Rows from block 2 of the image encoder of a small contrastive image-text model, named by matrix and row number. Rows with one number belong to one channel. Each number is 500 + 25 x the weight over its row's rms, rounded and kept within 0 to 999. All counts start at 0. Numbers have three digits each.
Before each channel's rows are labels from the 100 images, of 14848, where the channel reaches its highest value: "colour at peak" is the nearest of a few named colours to the mean colour under the peak. Only what is clearly more common there than usual is listed. The data: regions of photos with short descriptions (Visual Genome).
# convs0: expand 3x3 conv, stride 2 (encoder.blocks.2.convs.0.weight, 64x16x3x3, each kernel summed), inputs 0-15
# convs1: project pointwise conv (encoder.blocks.2.convs.1.weight, 32x64x1x1, transposed), outputs 0-31

colour at peak: black
convs0.23:460466468480481506486504499479545498543474509490
convs1.23:537480523507445517484534508539494486482526506502507479533535510500494472505486480506558457514520

colour at peak: red
convs0.4:502588498498490498493497500538484483490502492500
convs1.4:443496516481507502512410511488528526513497488486509482502509490499528527493465529506494532499512

colour at peak: brown
convs0.31:514503531487486485437507499514534461508497526524
convs1.31:489455513503508506468507516491510498544508449490533511522512449512431524520488504504481521497510

colour at peak: grey
convs0.63:512472482494482467516510487460447476463510516511
convs1.63:511497487476516489517501501504513468479493533490457566503512460508519467453475499549489485481482

colour at peak: green
convs0.7:499499434503475492496502495453483517512483541502
convs1.7:488443530492527488527502501511458481487497500517502491514493539548517515528502511507516437462504

colour at peak: green
convs0.2:509529486517511524470463470488541526487494537526
convs1.2:482492512482507436499487521544484509525527475479505498532481515503534536556469502523497482498526

colour at peak: red
convs0.43:483498502533475557506498486518453489507461486501
convs1.43:458502468491521519514518495481488520492499479570508471513482482496541499486513564521487501523518

colour at peak: orange
convs0.40:514541491501492479503469474518477516470520552471
convs1.40:479533498462510487481444512488482503549530481512517483455531506545504489500496528536486491484519

colour at peak: blue
convs0.19:495440504491536503498488488478496505496514450538
convs1.19:515529506542460504526510557503539520493517468465514520499461488504513467496532488501456489516507

colour at peak: red
convs0.37:481497495503487480517560508510466496474486460537
convs1.37:450472514515526495529503499536486504510461495529507478532459472504541497506496473475447473503499

colour at peak: black
convs0.15:457528467498469503472517516487536473511467523494
convs1.15:483487542490493551487527487533498474474515489487503510510517490527510498514438507494530491566498

colour at peak: blue
convs0.6:513462487516509519445517489479484495496455464500
convs1.6:463489514496469492505532524492488475527525511541502499547496472467546496451523507492486499516546

colour at peak: green
convs0.53:465482510515517494508489453477506508477507526560
convs1.53:501508524522497497550525472521475509498512473492484546521476520558542489515516497504468524489459

colour at peak: red
convs0.0:479501508524474520496489486520527436453503502494
convs1.0:517487555455491512508526520482475471518469467518530489492488489483531487493484522547520549510502

colour at peak: grey
convs0.56:512487518496502502484509533534480543556476518521
convs1.56:497532472473527526538496498497535501479498508508467506566544469523481507491528502500505474464525

colour at peak: grey
convs0.36:487462512499498511512529485474523536508484438490
convs1.36:506499508502483488515520534499537482475445464516525541510477509520478526454539492523507471518471

colour at peak: pink
convs0.20:492487507540487543504478465501468490508465527466
convs1.20:464524482485497507509515478475467488475537513487474478532505492501501488486522581546521499509517

colour at peak: grey
convs0.34:507467530484478441466510467490489477491489506481
convs1.34:505520533488495535520483479498474466500520462503521555489502508481443506507524492514444516518482

colour at peak: green
convs0.38:496529478513487486508491453496497511497516568530
convs1.38:479501504506535470547480535527472502494509473496486513484510524539524511562449509516481497511521

colour at peak: blue
convs0.48:460472507507528516466496506465495491482483476553
convs1.48:515486508502483497521487488512520513542564460506487530522477486529545488455517462524494513496482

colour at peak: green
convs0.45:461506476505496515504495495471547514510492544547
convs1.45:523478514504496492522529492552482534485524493503472495532476491553510489557513484525542496502476

colour at peak: white
convs0.18:557491529501506523525467499528491526461506482511
convs1.18:512539491486510486496519532449503536532501537493544470501468474533473514500517493487508449504483

colour at peak: orange
convs0.17:518550490487474511470501498490479489533509546465
convs1.17:497492540483510503507475484492493525513522520442487507473526494526495506468479564473482510505551

colour at peak: black
convs0.3:464520475486485502458520527471505477549498497476
convs1.3:533478540492454562497496473513535505505505506471495475484519488525489496485470518459496494542526

colour at peak: white; pink
convs0.5:533494536489468514545515466530516513505538494493
convs1.5:499537465473508488507488541458492472501474504454562490478484513511491529520511526475514513528482

colour at peak: brown
convs0.32:515487468499475488498483504484484458472543546478
convs1.32:503493554488530519487523509486450489521525524507469509463514496523491447474488496524517505481546